python train.py --model="text-conditioned image flow-matching model" --dataset="photos with spoken descriptions (Open Images, Localized Narratives)" --train_examples=203450 --image_size=48 --horizontal_flip=false --conditioning="text" --arch="dit" --objective="flow_matching" --cond_dim=128 --tokenizer="word" --vocab_size=4585 --text_encoder_width=192 --text_encoder_layers=12 --text_encoder_norm="layernorm" --text_encoder_norm_position="pre" --text_encoder_activation="swiglu" --text_encoder_mlp_ratio=2.67 --text_encoder_head_dim=64 --text_encoder_fused_qkv=true --text_encoder_bias="qkv" --text_encoder_qk_norm=false --text_encoder_parallel_block=false --text_encoder_inner_norm=false --text_encoder_positions="sincos" --cond_dropout=0.1 --logit_normal_time=true --norm="layernorm" --activation="reglu" --mlp_ratio=2 --head_dim=48 --fused_qkv=false --qk_norm=false --inner_norm=false --patch_size=[8, 8] --layers=16 --width=256 --positions="learned" --residual_init="scaled_by_depth" --optimizer="adamw" --lr=0.0022 --beta1=0.9 --beta2=0.99 --eps=1e-08 --grad_clip=1.0 --steps=3900 --batch_size=64 --epochs=1.2 --lr_schedule="poly" --final_lr_fraction=0 --warmup_steps=780 --weight_decay=0.3
Rows from block 7 of the text encoder of a small text-conditioned image flow-matching model, named by matrix and row number. Rows with one number belong to one neuron. Each number is 128 + 32 x the weight over its row's rms, rounded and kept within 0 to 255. All counts start at 0. Numbers have three digits each.
Before each neuron's rows are labels from the 100 texts, of 14976, where the neuron reaches its largest size: "fires on" is the input token at the peak. Only what is clearly more common there than usual is listed. The data: photos with spoken descriptions (Open Images, Localized Narratives). In brackets: how many of the 100.
# gate: MLP gate (text_encoder.blocks.7.mlp.gate.weight, 512x192), inputs 0-191
# fc1: MLP up (text_encoder.blocks.7.mlp.fc1.weight, 512x192), inputs 0-191
# fc2: MLP down (text_encoder.blocks.7.mlp.fc2.weight, 192x512, transposed), outputs 0-191

fires on: "and" (77)
gate.464:128180124141105122154166152142105123150124119129095117126072187083111148129197121184151083169183125152059141069133114113131099150084107135101101108159188163110131154109141180132120063166135111170143159107101131075100081163125160083121119093090161097120144087116085071130118113107130149116165141180115122129067136095126123094100173188173067168125085170103174184188130128149138097130105124104129112168163112152139075183159150110095136134128155113088097096122112080188088093124074123124161106143186151170150169127114159103138095083141189135129203060126101135133150127185089129155
fc1.464:180155153094140183154140182172147116107054150103149082091135141097181154160119067132102133165193180122113086093134121124179116122148109117073092083193189121111172165084149100149125075148153172140133159121159067131123122130114148099145145090112100095124083148109089094078164103092144136102128163157158155092104140155098130099118102196183093160126120112112134133112083083127096129168069124151202123119149129165152112199149178089118107146056105113147152073130116115147113079169092099080146110070118105133134158172126132072140131126140109101092123091156150194148095183136124154151
fc2.464:130122147143102143154081112128105102137112094131084095101089118109118123137110142096148144026125153118154127143098145153096156121155116148142160147139154116155112153118111109118163091139100155096109116145137097137103102108139083156151026101089155086130113103099194146101148161109104112101040110124151093094125104091152115116183083137130133151158051152128113147130107101093199088107093113087165090158116095111134153161131157133131105136094121126150143123106149100174164156154135160149255104124167255111118109166158111163110138144168119136112149124171104159128132170100141110113

fires on: "see" (9); "on" (8)
gate.298:107090129108192149112172188122174181107103210123168156111168092169116157137132101173084105114111090157112106115162066158100106073132176120124104154135095187111126110106140127157113140098111139122113148118166119125144179135163167081065076156174118162118146148115097133146139071172183187177135146158103212126117178179100091137120130127124122078097125123166157133155159107118112123173183148102114158135160136131107109105131122121154142067114058084071068079173120191105117069158130136120156168124151140168127168080112135128109107137116141055123118113122161093082098098154065120158
fc1.298:102099094085183137144127164145175117119138184089150181076145123089178118162180141113147123107167098119116131087168146170159133069089160089143143108131098178114145129080178158136149101084082091118068146140091140084108189151150186108140079092100086127073110151123126070116162141104170129173089164124147122081131093170145092145167119126132095080156071148166130130159137153137116177150129118094088153160122117100129149120148173135141140109160098083088151090186142180094088078174110128075140120137097138191109153088100123124125104141100118054106104151129076082094056146145083178169
fc2.298:111144121144109144155083110094095090156105092123106142126077136103124096108119128103136141022150150137159158112090149156124141136119124122136153130127169093170105150132096128108147096136135143093132118157122115145099106089130105166151013101102178092116105120074209136109114166107101111111031108126148084137142104101180135125195098142140149142171059119101121145128110124095221119101085106108159108146111132109130162132145141142108111126125166144166165124111140092175140140160135158141253109140145253116109095170137116188130161128168121165115132099152115161133132190116158121101

fires on: "see" (15); "image" (7)
gate.119:155073124105093098162124139156091090114153110168128112148121104158102130114058111168135136161164080108180168098150139142153068108124119150195116164107113184098086054125117146097115202143167088127174064097110155100113183102082164093167108116122085127107126130143129096160104073164122083130181113118102103104085141147139159073085175133140180152106173081088095104074115088115071147144107172106149151116133157166115156058118104195131172133186154099095136167122141106082096126130116121153091166169143108091159113078092104115149123124142084146107084183142168097136156073149094107108
fc1.119:065107170132163077127171126096146072112158159178104111157168074171064144085081116105097176190091105094130087105179158090122117131110153187170170113110138125111119122157138068111115182102147076138130130112158184110150119102123176172139191179126105128086110165142094105196100182125058122112150112121142074119097141151129178136091133130118143110149197120125092149082156070084055116132175167134107151078133114153099164144102105103137098098175129129153101100171095137075131136137183128091114094150109137123143065101118122120150148140094079102144139121132119083159157069171163136116
fc2.119:136124139121131130132117144155131122111142111144128117098109129122142146141142114143091134000151138141129098133110114138121153097128151122138146105144135160138146139111142114141137125095105145092108150106154117108133128117150116144134018125117121112108143114120202130095145145137110117126020149116133116109104127122137153155177125137146107139140034140147115144149107106106212128112125144102129117140162107145106115121141127103105128096110107091139115102151120126137140113138111152118255120102139255146113120134150108187139102119142120126106140116144129131127101139101103130120

fires on: "and" (15); "at" (13); "a" (12); "<end>" (8)
gate.48:166134100102161130167102142159130187158101118032144160098152152137150183117168109150100102114166155106070167105149106070160174161139089136100055123153089154077144164095099196144120092118105091125092103118105148119123143172084148125148110139100134147155088110124128076130126085094121199127113122209136172094123124135138071095161162121158127118149152126150154144141102181185160192092117149119152180129161173106136134158114094126143196150060168156087092175151126155153115113140067140143108108103131115089114198136095113118126126086139152172073142147068115109140184082145104179164
fc1.48:096151119158156128127102128106169177154139136118178136141074140071136155127144115099078106103145121182173073105149076150146168063124190171149134177180110101101095110147170146137160109068083121157130092130097151140128186091146174156084074113158129166109165125088107131061095175187123099122160122099115139136127138146081096110199123172149112076119137162164124181158085153102125166140135101057115119149138054130105109095128164140153140132092107100070093108182096111114089082136118188111127135158189136149157171149157113093104084094122118144129189155162082134139094207128151147116
fc2.48:112107184128120146115101080120118096114137112157113052128130054141067106093083189109167140183090122087163204136159157111060143147113115162146159195098154059148084100100125069122148136134149131145092082120100138153094131120132114139147216139132159117129107147116102167147136181118128103106200139126125097112145119103128156098078136093082143144155158133084104107090138132105110108153134137126144125111080128099180176148087125131166115153147139154154132125115145136108165134122178105174000100163146057105144085146152121088118176163117128141161142191135140141179114125124138100123

fires on: "the" (46); "trees" (20)
gate.385:166147152128112150116095152147089130119061115152113119135103120149132113155186106125111122100158130146128090145163133111107122085089181161147144148106134164105143128187134132173128118168128081192106141106134108076167088178088146108084118144070134148155112113137074073127116125082132089145172081173058154133132145142090107088070184171114126109106195111111121187111089198105095130176097188090189105139133119100100088104131111122084127143144097099077144164104067143120076161146143174154067165160150071077117142141166172165149136151098095089168168140072081161121117102127201144160
fc1.385:094083177149143158144128169157102100152162124123111081126187120187062119105133167098148153185157130126184084136106107108085080177161151121160166119072168121095110066166106120146104128139142088069161111119096121121082155120122140126170137193181183124118137181119112175172095180110069067087175100103120154167184185148138179154091160120122173172100101145098138086112104090074128128145102105147130122133116174096134127079142117114099065111159155169159160097094107134109127083100108067119116163160128072159125116149113120157125142174097111101183151173177135123138078106120122082100
fc2.385:131119152131120141133086127131099103136128105137106092092105125119121121125123138113131133014134147123153136142113131152096159108147136147147165146126139122144123121111122102114162106116107160068091125131146105128118106095146107155156020103103143093126119116106193153092152162120104098117012113129146106108130122102159140140191105122134149145152050138128104144127120100095227128108105123094135097140125091116115147142113147118120117122101113138152137130122138114155158146156133166148255120131160255128113101151150101194116131135154119144116142138155128144129123163104126120106

fires on: "the" (35); "can" (10); "," (10); "is" (8)
gate.472:132078182080116103082121085104123149093125134159154077135190118153124088060100113080156163136116147106151163194152112175083095173155113134120136187148094137181120123086098113158148105173127097103101152079169191144167119119166088118122135161181159143137116165155167185099099146096148076120153128124111094163185141114107115094100094098125126146124163130089098108105109072145133106088149070195135084089137136100083124098067137174102117084178170160165151156153132150079156082145135121186071129162079082125084154060159160139131152111132133135129084139110163144120088115065083109140
fc1.472:109131145092099123149100164074105086139200120113116072090106155121116141145109113127173120129106069158129147097182180139098101121130096162126118166101125108146092101148112102079105122150138093137104107067114172156119139104116074176151106167145165148085121159148184156131077148146126107091102101151139111100175128074171195120121098078169139117144135070143079063124144061086091143134167070152147104152150163136136134065140142119107067117179139171133144130075130117124195119099169081124105092146095078134087109153075107125157167128156126171113151146187096070133174099049126057132
fc2.472:099133184160110160145079117126109065099115089176123069117086112133080098108110160096130161078108125120176173132125148152089154117129127171157175181101164099175094110109119087105167092109133166096061104158161101149099126093153103158170069084080176083114126126096174176121146180135086086111066110117148091108151111108167149141165109094129184152169085127141080127119122112061173122111090094109155087151094117089136156147083136144149104096133134156183145108149155114159188146161134179183194124150159186133092074177148110168128134156179105140129130157169105148145098183122153090117

fires on: "is" (8)
gate.265:174177119173056161164133083110108073131126084136107148117108146101111097098104107127142127155120160089161149151103149144128108143130115129126133113170148122178126144151121158141104165126176140099159123108091082135073086090116122170157108088123189090142117155085130158115115179067131072115111079129151057145109129065172167079108108127145145143154142114096105155153122097089124091107091103119165097140083172116144177105176111146100131170111162202184144140063150118130119157117135094186129068170126139077135110163147116159153201167125145211165144100178166172181180137142192131071
fc1.265:119181138099139098096098154103148116110096131159093122072067104145169153171117110152148065144161130143120077164097083156102113139085122071120145081129094131156174173112118103115116116151131102079092146152159106069158134075178109141097046143077143126139082100133150153103117073106140125127134154138147158125172067179117098181133145168162099067133076144146113181165092094114168108191123095158161189181097134141072159148150173164134103080088095135096121151172148073169110109143076128074187144104172124152098164152130070176144103145123173102141088165132116108115115097082140132128
fc2.265:127092143091185107092177163168188177118161173140167109131169100167150153159156142138089138092079095116092096126167100112122127105121170154117111147115105168090153109128183120134105136111100126117141161091150160109162177107143140097103046161161087151123169143191157106106140077147155166130095176147113169079122154174087140144151145099116095112069101127168129094126150136151169162158174142147092159106165095137118081121095120114147140091120071080074090108151105177089106110089132113114242151093102200158151161088118110154130068123105121073120124180111123104114100066131085138183

fires on: "this" (21); "people" (14); "there" (8)
gate.77:160100181166102134141089107122081145107162096108121082106175135193156163105102116059150176158116161111192113087160182189114095114161117140118134090153119134164114157136086149144143160103187116158101121161144112146086166169078122144146098154116159100105179085119180135147073100167075147096137088165157149152192074108125145131104097075095158087089154112155083091101087087118087138168148065173151077125102078071111108115148155129158120119109165139168163125124182129129124146080188169176080131171132088139155115112110119134088089172158096102170099133138096154167118097161172128103
fc1.77:149121100125155111137156151075176099112150162126185130141142072169159130149133112153093166171096150115071122128145150153122149092078099130154151151119074165096189100089157094099118105180148165149181107143184156085182107119107164159102110151145079141174174131166130123130188104105161129142080098181139097136150168170073125175127126112135121131147098143174141163089176169186170115155166154088128116088173117105140106149153176171093134133129104071095138124163086178081141124147075114149130096098110099134132179090146121106072065152137075074070144171122166080126144062181089149149
fc2.77:128150091130156110102180162112187158107133170126129124148168135126144137124151113138138136216107112106119110114162128102143103122114118125109092109126114111085139100110100156128110159157145128186164163110088144113131159128122128096093213183165124199148129141170074139145126111145167169147228148122114137130157160155093115109077152093134069111092207151131160107128164145170064130184157136133082157123128142118136083116134097127151148129132122089112111131133147172089119146130110095095000114126093000092149159083110141085112142135093143093120121152077115085144144074140098138170

fires on: "is" (8); "this" (7)
gate.499:165171131118086134126119171172121095188080147106123124101114158126100170193107107138166091170136151111097081157084161116127176081108124171142150110152159164136140114153112146180131098149146176146113095122122068072134128107154088167101196071056192154092103150136103178159101121138125144141179112160101129118092071080136106125131089140116065195191153164149109199143106112135114103094076175091137101149157145157083172122120174137103150116084111141126159160100149122143125169113119180080141058094101152127115165143170171086145084147176119141117181113145177128152126162085079109110
fc1.499:075142144176127131097119141073130107118115128179097097171119103194088120125124173113111182172085136090135169146115106130130120181161127149152166193153105082159084110148123070076152187133176065089139104080125135155161147093069109096109099164118170093151125107113172105177117121112110096155108133073084147124169107137129192117137158150123123097064181098128146143148173098103151105159126089127105154151097103136126139130065116173177091162132147108112111182099100193062102090116184079182136160175084134155174117066141120161144175181105152119136107129146101059128108108159118122128
fc2.499:100137149110136126108176126145159150124163152144125146127138141153133138145152126172122140232139138150104130134141117112131110125110145162128106104134113130100135124131145134149092146123135082172135157092119165103144155163129169104122255146151116153121170146164051107158129113116148142128240160133085136139114159159106154135077178129143105129122201096146099127153142145142026129129144153165110178128151131144126109087136121102108145104133114112095092106159076104109097095118121091123000152123107004141110127103108129087155117133114127105141142114087129105123101119156122153137

fires on: "is" (27); "," (17); "table" (8)
gate.494:081137191078105165141126175103075107122175145107172147114129137130154130182171074172157136172093103127115072184117167098165120156084154153169160100187099159097127121071181087099123108154113173145087184092155100108136169177193154160128093071163133155078098154165135102071101139155136161157163115081114123074134156138157160147142164173093119113094095127166097098144098091085117115126150146117146136117190131129125135116158098083078137077168066084139140139115104068175161073128084179120137122130136172120140167123180086148124118142171150170156098119154087147147083119156092128142
fc1.494:092167139173136106119108079143061160129144103163131102138113144186168067108130129115171101105086143089119176104152110155162087124117114159160125116108130133120130131121116085157172139131098095078103084142099123181108070105098070168121185120116153089187167151141123141178072150086129139057162119095101118116182102059162163111149122143088187103093108149116173144115119134085161086137104135142135087090141188125154170151120118126157120121146108109149111170063158165083160200159186143162139092147078092101131157101090153174123169165087170173119144158122186113185188149098145123083
fc2.494:128106149133127140128166134138176119123158126123136107164151100145130162131141140170133133255108097096128128123149129094123105166123125157132121127101104103096129116124167115136116134139120117155119142103109129097129125176145135069115255121149132157124123161149035120166120121127152128093232154133117119144119158102111131126020182108103096112126188114140116151156127144138028113130149159145109145132146122156164136110132149125124153136122135115094098090132101138090127099124143109103000134150128042135161148104140121087152092095112131134145116172113134132134114086156127114141

fires on: "is" (31); "left" (27); "top" (7)
gate.283:157108127083134143149136088118163185163066162158108113106074157145097183202166098137139129162155185139067136130099093079125147104082140096117102086128166149105135132142084190123150148083166118196152190123167159063167101175099120116095105143121140132114108112085137099156124121103126168093157153121094106118124112162155078087081134197084127119130108149149152127202069103129110125194139184118147125123128165107111102127196133102062161112104133092137063126106093110099098115155156158150141169144169133150098189100129156103107157133084147135081118065073137106075156104149133178105
fc1.283:077154178134096153123090116132142124184153128132065077126181080158112082162154095100155119184138113119131154116148181079158127137066124128145147136101083122081175131179092148148118148154136117195135163106176152079136088128111140153169157165101111107117095176110091121121089123103061173134190106084110103205131153126140143146085120148131174167159121139059142147156139132145142112070128187177139165135136125124171097089099140135083114167129144180108074169067159115066160108073166110168101159135132137157101156131097132065107107126065121207100104107156124087108140135132142112074
fc2.283:129141132125136106122133146134115123116140134115122138114131140120161146143142107136129123000131127158115112115095136143157132112129106102132129091125120152116134120129127146115135118122119117100142148127123091124158116108129125124136000124103110124124150124106236109101149130125139155131008116137136146145105136134124122133188137141155097128151051133150119127142139104132230130126144132134112131122150113142121110131138122109103139130119113121124109124127103099143113115128112123131255120103117255132121123148103122193125102121136147119121114103128134135129106153129133131162

fires on: "see" (41); "." (18); "people" (7)
gate.9:115115122111135159182134124165192173160070193064126125080147131103144148093158072184096108140183162166084153086130110148137153164123167146104131133161128134144125177124125183138138092139147120147106100135178149132189130178137202071095162154104120166137151121132076130131129139147158112140142149183164139150089091180141093108079170173119120136177176140108109153133123156140081126177108175101128205101144095162131084095169105148100185141106087097092058079102081129137123095094128154099081111149093084111127108174141134090155116083114183066122106078069097151109100103116099133109
fc1.9:168140161136102078159140154150065133151171067166106085099115053112138171086119086127127158085070148086088126174121143122145104130110176113142108134172132113124093180133152110124139165167121148117153151122138123166111173161180120123138158178178187171099117098147108091124100125122133084063171141150180100181092139112108133162108103116068131161077087078080171085145163135092104157089098091120064091124157159121161177139149135105100156114124125116143098117107169101089087099117098100127079068151159169154099081107079180159086101159081168145130164093089181135123085156094122093086
fc2.9:144169111108143084110152173167138157117163130132163145116132153142171170168151086171092107081176124184099074122116107133158111069118164083089102074172108167095160160142158156148125159110155113108150171072128140082136163116142134116132036136144124146119151145127136115099118137150133125141057151114115137194085145127103145165164155147159087113132079122147145135171139127136169146146148133140101161115172128171079099104151125114095141109123093110126119096167093124130089094131090135094255142080152217159081104111100126165145086082105139113111137070108143129109094153128101167151

fires on: "the" (21); "of" (20); "which" (15); "on" (9)
gate.338:162117083076189152168184102152122104096090159072161152155144164150140157165158120168146100086106182159155109149118084145163179090088106130152120136187143104087188181112146174187137153147075143134149181102130072093122154161141152116143128113073123118118115070154098130096099135181165125169136105134164142130087076169069154118139121129169092075151155121140147139186149131119140119103158107090100107142101081081154095123182143077081146072102145134071135148107097145143097103173156122085186097150184152102124123171129129089126091127169147079085067088120136150065144102106133176128
fc1.338:142109110152130136117088156148139122126190134129071123103124149161090123110071128067166194167143117095159096099180157110085129162163155170165131170061126140120097114172144075115102122094116108167155126141098173097089092099145166141168184191155170070181164129131153155138080146084107090076097159070103095152105094124177150118106154140142179100078150147135126076065157180147078109092127142139152146120069112131106157122123099154144161110167128179187112180155129141146177163081152128148127151162089122091163125070080135161131110140080130173183101142116110102146173153075175120145
fc2.338:125154094114149112126166150137153152125130156097132164131137155118148142152150099145119120230149127153114082120125102116164115126114138110091111089149117155107144148150136147147130142128125123162140148112101140093137135168091138105100255151125105143120147143144057094158126097123142155143248132128113145148120139146089109126062135153147098126118187119163150147155133135161034118147147153155128171129152117139111098120167114107107149133129119113100105111146096133105092103123122111099000136112105008138123166105123139059136094104112152114118127089103121137111125116137134151149

fires on: "the" (72)
gate.73:109124175129152139168143142127128119102075100113099133150141129137119145066074099159173124152135102143182139156114157141096089134119088163107181125161183082173065123138088142077112152109157099092101085096109091157104074118108108186197128085094133112123127128166080180121081180158061065154137110119090088093118077148113159104146143111149134174137136125072152121092109137114114107068131121151111134113157188088185098106121160157101161126180196153183128196136135102148107165087119160131146085132080101158166104144072119123140127185157109162097126086097099132183128083097180129067
fc1.73:109075098124118096119108148124141153076106170157162153101086079077159174173154145113144066119179133122068110161180158117136191083071143146153159076171138131099191155115130145153107118134136092091133160100148088109157182072089151066120122146092091141102112112158155139107149133169165177142150162119114155124117103185155079191138149179120114107101117148114145093116174152154168155182077134082086154105134157107144114144147167138083124134130141120089075072144067142140142077112097117089151095075168121141133188111192082114122081083144100113143153083079161136111092152190121101100
fc2.73:127121125111157117126159152150163144119154152140138145136138122136127132126139107154134118215131117139094099138138140117139130118126145110128099126159110157088150103115131134154112134110129133144151148117133127118136153200120143097099255116143117143117152134163027120162131088151168146140233139134143154112108162157095106135056152125138088120126214156140134135118117119152009123144144135143115149096143143144128124129084124126122158125139119091109110146131133135119110127097111109106000119124147018143145147080107136063126097141107143098116118134106125117125118086130107130144

fires on: "and" (70)
gate.359:177119123127102076130090128125095099157183094165120144140143114109088072159131178133125107153124164153127177118100122144102086104137137099146146169091105061183084135154121146103157162149155135089103106163120074142096109080058070189123132127113173067122057153145155175096057166123134098128106080122145071163158164064137126076150080101090104150130084126086132134143090131095156140130087086151115122129112180135157176095132133137170134139182171125193157178071128089152119156082141124149124060114168118098115122158126100150116133111141095186150176155135161163144199109118194115132
fc1.359:164154105099121157140124170125138175078159168110127108057084152136132095121179089133127136081146153111154087086181136151162137134121122116085121171157131121153187119111091096057092151118161094097108105157139116168169139051075109132111120160137119144128070066098175160078121159167122186179128116095170096104157135138162134120147108168091072078113124180111120148147154115158197117126073107076134095167136068127145156105136182160090091179158130138144109128138142171138098154108153131111190104166141188136146134200174132126146167132167180116097146178134151177157106169164159166176
fc2.359:120118118118146124106131142137149146103131131112140118130138124134136146136137113134116126000117116117119123127132107117139133124135138138118132128135114150107135124129147116110130140118107130096138149114135143116129139079145129109125000137143111140132150124143239119110135116134135133134004139147117139093127140137111142139201130112108118123116054126148125117130130140126246129128156118142117144130136111126119115122124132120120128115114107119104120116154126144107126114136117127131255141116123255132130142105130119211140106126131137120118109154119120101135117106103110120140

fires on: "is" (24); "." (16); "two" (8)
gate.502:108151140086143085121192149110126169129111179116194133108142153169143099137162170122106113111135081102143094158114132111194119153123134126150069126132099171104092134148102179079150109091112145084143122144071137084163188078075148082151148172173083184139159080113146147152172134124114160141115168177127190086168097167058122152146107095092138092104115088185169081144148170141180108198168113140081143115116074102113128153129102094121141166124124100134081098117095122074129091118094179161176201155119171145163195078105145160154133125083092127162145136115117118137135085112093129171
fc1.502:125182071099100155128177153131090126128089180164138088111116128124160180142093148150147064154191121165150131135144094137131177126082117080071115076145180122131174116100100112167111063101090141125117167188126119117135125132141103156164106155141072133110130119113144123119143151130115147157170123148177081159088068162113062175095102182172107163178159175106118120151119134115107147156116182084111174184188148098114124144174133130084158151094103090095075120104077121126099128118104183113086090156106090169099174141178155137155109116134179145097165135086061172153105136182140191095
fc2.502:120124134125130125119140114125138135140133132130134134145151131141118136132131141138140133255122120114124129116133126117137108145120125123131121123112134118115114126135123131137123133131134119166142133121114137118135135168121131111122255148128138133116135147123006126149124129132145128130255140130115131142120132137111120122045141125104131113104222124127150134123137145140002114141147149142129144129125134135140117118137127115137133122128133114116115122126119126103113124124148108130000134134109000127148140128116149038138133126120128135132138129125147117129127112145118133132

fires on: "the" (76)
gate.224:098093080125101094141152108146149184071148112103103184088113095073137173106127127119091155127179126098115072144174134163165136087092138142127114077186089178103150101128147149098099088148135086177158164165135130099119124142121141108126144165086146138069161084102120102111175107165186150136067110104112127099148093195076123108152106174165078155188075191179143164162134182187147096138123177151116132166131119073061147149175148159080171174111061095122130146153163103097152133154117146137173140120177102136124183153107114136068137086118181144147093123131146159153119101149086128134
fc1.224:095144121133198110123126136144176185130097169143173180120139076175188114159114131145086144104126154157113136088175118106125144150123151097070126137140076144116167159092153126163135114111146083165097136141133158121136132162163161071086091119162103202116122095107137063091133129175134174139136162115118193070077148192059117162167169085099090098086167137164158143106180117188108092178114108147133131086135136127136070132078170110164161103107066070089065138178096153107097102131124159080124145101123120186141170104118141111100126088149096107135081176142144121096134076145100164124
fc2.224:126149120147091133159102096086072079136109071115079126122107162093097126086126122114134134057186150129167147150076161136160149154137080117170151127167156102151114142122097136103135112113171162118101072165105080150108093083134097140160046087103144079146090114084189172118132142124087110136058099150114085150145099073180158126185091164139180122165087137095132165151114133112194123087121130112137093147106145094096163124135141147097108143103167197161165131123155090191163118163109152173223148139167172103096068146146121163111191117113155153124131093161109146140143197115148107122

fires on: "the" (42); "see" (9); "image" (8); "i" (7)
gate.352:147170173132121155140091128071070102107169084096101126166124097177062065125099176120109106141142134086135161161142120161075139129117148170166143147109133124179111160157103103115147161108169142130111072109170102113111098098126076164173158140134177115177159153115179151102158184129113069098097121123146098175098139080157181089093092107135110129096142075141157074080135140122101142057146152109103090086073174163159124073157075157096129107120183114175142105061112084129151189121132074193136074138072086152115135112081136123109159137162129119170136089120148166162125170129116151117
fc1.352:114089073090173117082112126160158185113089177062108130123125119156193168165152090127148143138149094128090152158176081101119124150106131107090137071166121112111118108156154112093087072162093094140095130130081112094118147103138162118130075162094092178123106131119138117073153123179170160192087105148168162149079137097098093138122179124165156107147164178111187129109109173167115186192151139163095180156178127149150086165159124069086176176075111111097113079137135115122113140123096180139182154159160106176103130143178090121114158062105167157067143132082119143128144111108113141116
fc2.352:119146089115150092118180158158162170126136174125149170134141153122167142149142113145112114222166116138088096116152098096157115130113146114097096082131101149113144142143143155140100134141121098162149168100095137107133135172107153104100255163141109166119149147147073097148114109141154158155247133124115147137128156144087108142082141147138093088111177143140141130133137131153052138147163135138121165125171147144112096105148120101103143126136111086094102121119094162113095120109133107074000149106120027122135163105119143060115108105109162082132122095095149107103127097153134149134

fires on: "this" (18)
gate.262:175151154139118165191139170150158137159074164104086178130090169118185107152157058163116117182167101151120134117120083120179121121087133073079136106173091084067125141127133142146094109096149154199153170103080093149126141129085102156120167086088109132134084135137060124129122145180186132180171134168153082104087164108145133143125131116109143135136169136177171132179150176114110113117136113125170189132187171168122131165183151112069141174136088103140152100079109168129097100097130173077113111161078079148124154100099112132113133152119120109146094104149123115104183095188168194148
fc1.262:177111130144146136189140099070164157160141099073091119164116173134142084153084138138135154143125116124163182130114156111166163146137075117108134117190176156082128116102083147170090117150093151134108118141072130081145128129111098180158139156131107089130071096128102154098078170152158189134140076118166054090165139101083151178114178130124141165104081163146103192124092120155105127087074093138114172133141156170170108097134111107086132180116126103081184108125137090128116160180168186155144144181162132097144144188150114122150112123179139110086161086131054131112116125184211113094
fc2.262:140083143153102152157104072104124139137099092106125090127105107105095107086108149081138139044086126123155187135116148114125153169134113147146147165136136107154115131111094115103154123142130158114104090166146103140089104073118113174151017109092134120144082088093197150113154155134124132121012080139155099109157118106133132128191087106098162162140099134117098153153095109117213116108107109089118103156108097092156167150092121141134117162094143175139151165125176115134168150151134150182255105140146231101144122140145120185102152124125126150115105142110080138145161144102157108117

fires on: "the" (27); "trees" (8)
gate.120:121149098054178137086134148115188190089135203137130143133153116152157151176152128160151096122143139147099056136156071151125167122106184105071127126105068121072159143107144107128158118123117145098101149094170157109158146145140145076122144170168113205142154094150143083110139083176201173185110168172113144095149167166097068103132137152153132116135139158179123167128113170190136135194124122165084120123170111135134075126134119083153103106123097066126107149164089192120125090165081122115166121107168104125108154116121144093080108122087107055098083098078099095110128081114119120141
fc1.120:084168089141190122163093189138133198139188193088123114142148135102140099117110129097093129136104158126151095139167120153143181129158118115150108094101156152101188156079129142078148086119099114116085153137111155089111158094158126125092085158128135122066174149126127072099084161110090159119108138110117148128094098136103068133124179133143065094163163094129110129138090093110180115110140157103143101148182123168155138137157099143109087158145096061118076054135065176172127084126139135139130143132145161189091123169163116100099077064194165096167157111163118151085151110181096192090
fc2.120:112109162149064155170098093105080100159099078146097099104089135119096105113106142108162138057115167116154142167113149167101148127149094138166141156104140106149115123149113089119134104138133160086098099136164114159125113092156104162165041101082177088148083104099155152117143160104075083087073089144136098120130069110161131129169103116119164170169080126096098122096086084087191100084084105101154093171117102113137164136120123160153109141122159179170157154101145076177165135154133175153235112159154216124120080163141125162114166143174112148141152161151083147151151190119151121094

fires on: "see" (7)
gate.467:101110151076134105109188167177191135066140191142173174104150084112177178144143115168077098154096108135120112119148088130099154124078165161082131141110134160115181159120137119164151171143109119132144173113144152156128158134132170136129107158124086184138168139125126110153113096134149184131120121141128173086143186159085086104093112118085107075085116115142156095092144132172118162205154128130088156091135091152118085149143111113193184099140073068083115098153083196092125122080112133074159123078151112144161172066103148148144095094128102116131139160074181138137147062166072126157
fc1.467:146116155068162092072160189152161144154102107122148137149123112168109152169161124191082150102167118090141146148119098143172152158129137107137152123116119119141172145087109183146077104165082066157075176081079174153108130101117165098079102097151077138159129107134101131152177085125176102169086146108125168075086104132069131153172109151094151109135179143147178110109179118166154155118176169094092126133134087074068158122168168087102173091120131144144061119167097116162116092093082150082156099083126180185158171089108092085153107154095158114149081119123111138141173130151097116120
fc2.467:133116122136094152173072104078109095172067085131096095143091151104097111088123097093110161065172177113134161128086138144144144162132112118183128119144161121151112100159092145116144092124171148102105094160126103137144099117126106143135057087090178089131103138068197151112153128154079090116066115163098093154131103108206142154161112179146173172179100114064096165129107134103176132086120121106127106155109140105131144114138132135106105107081148193180146129118138076202156134179132171162208152148143208114096085176132105157119169144160150144116123114173084144144112200111171109115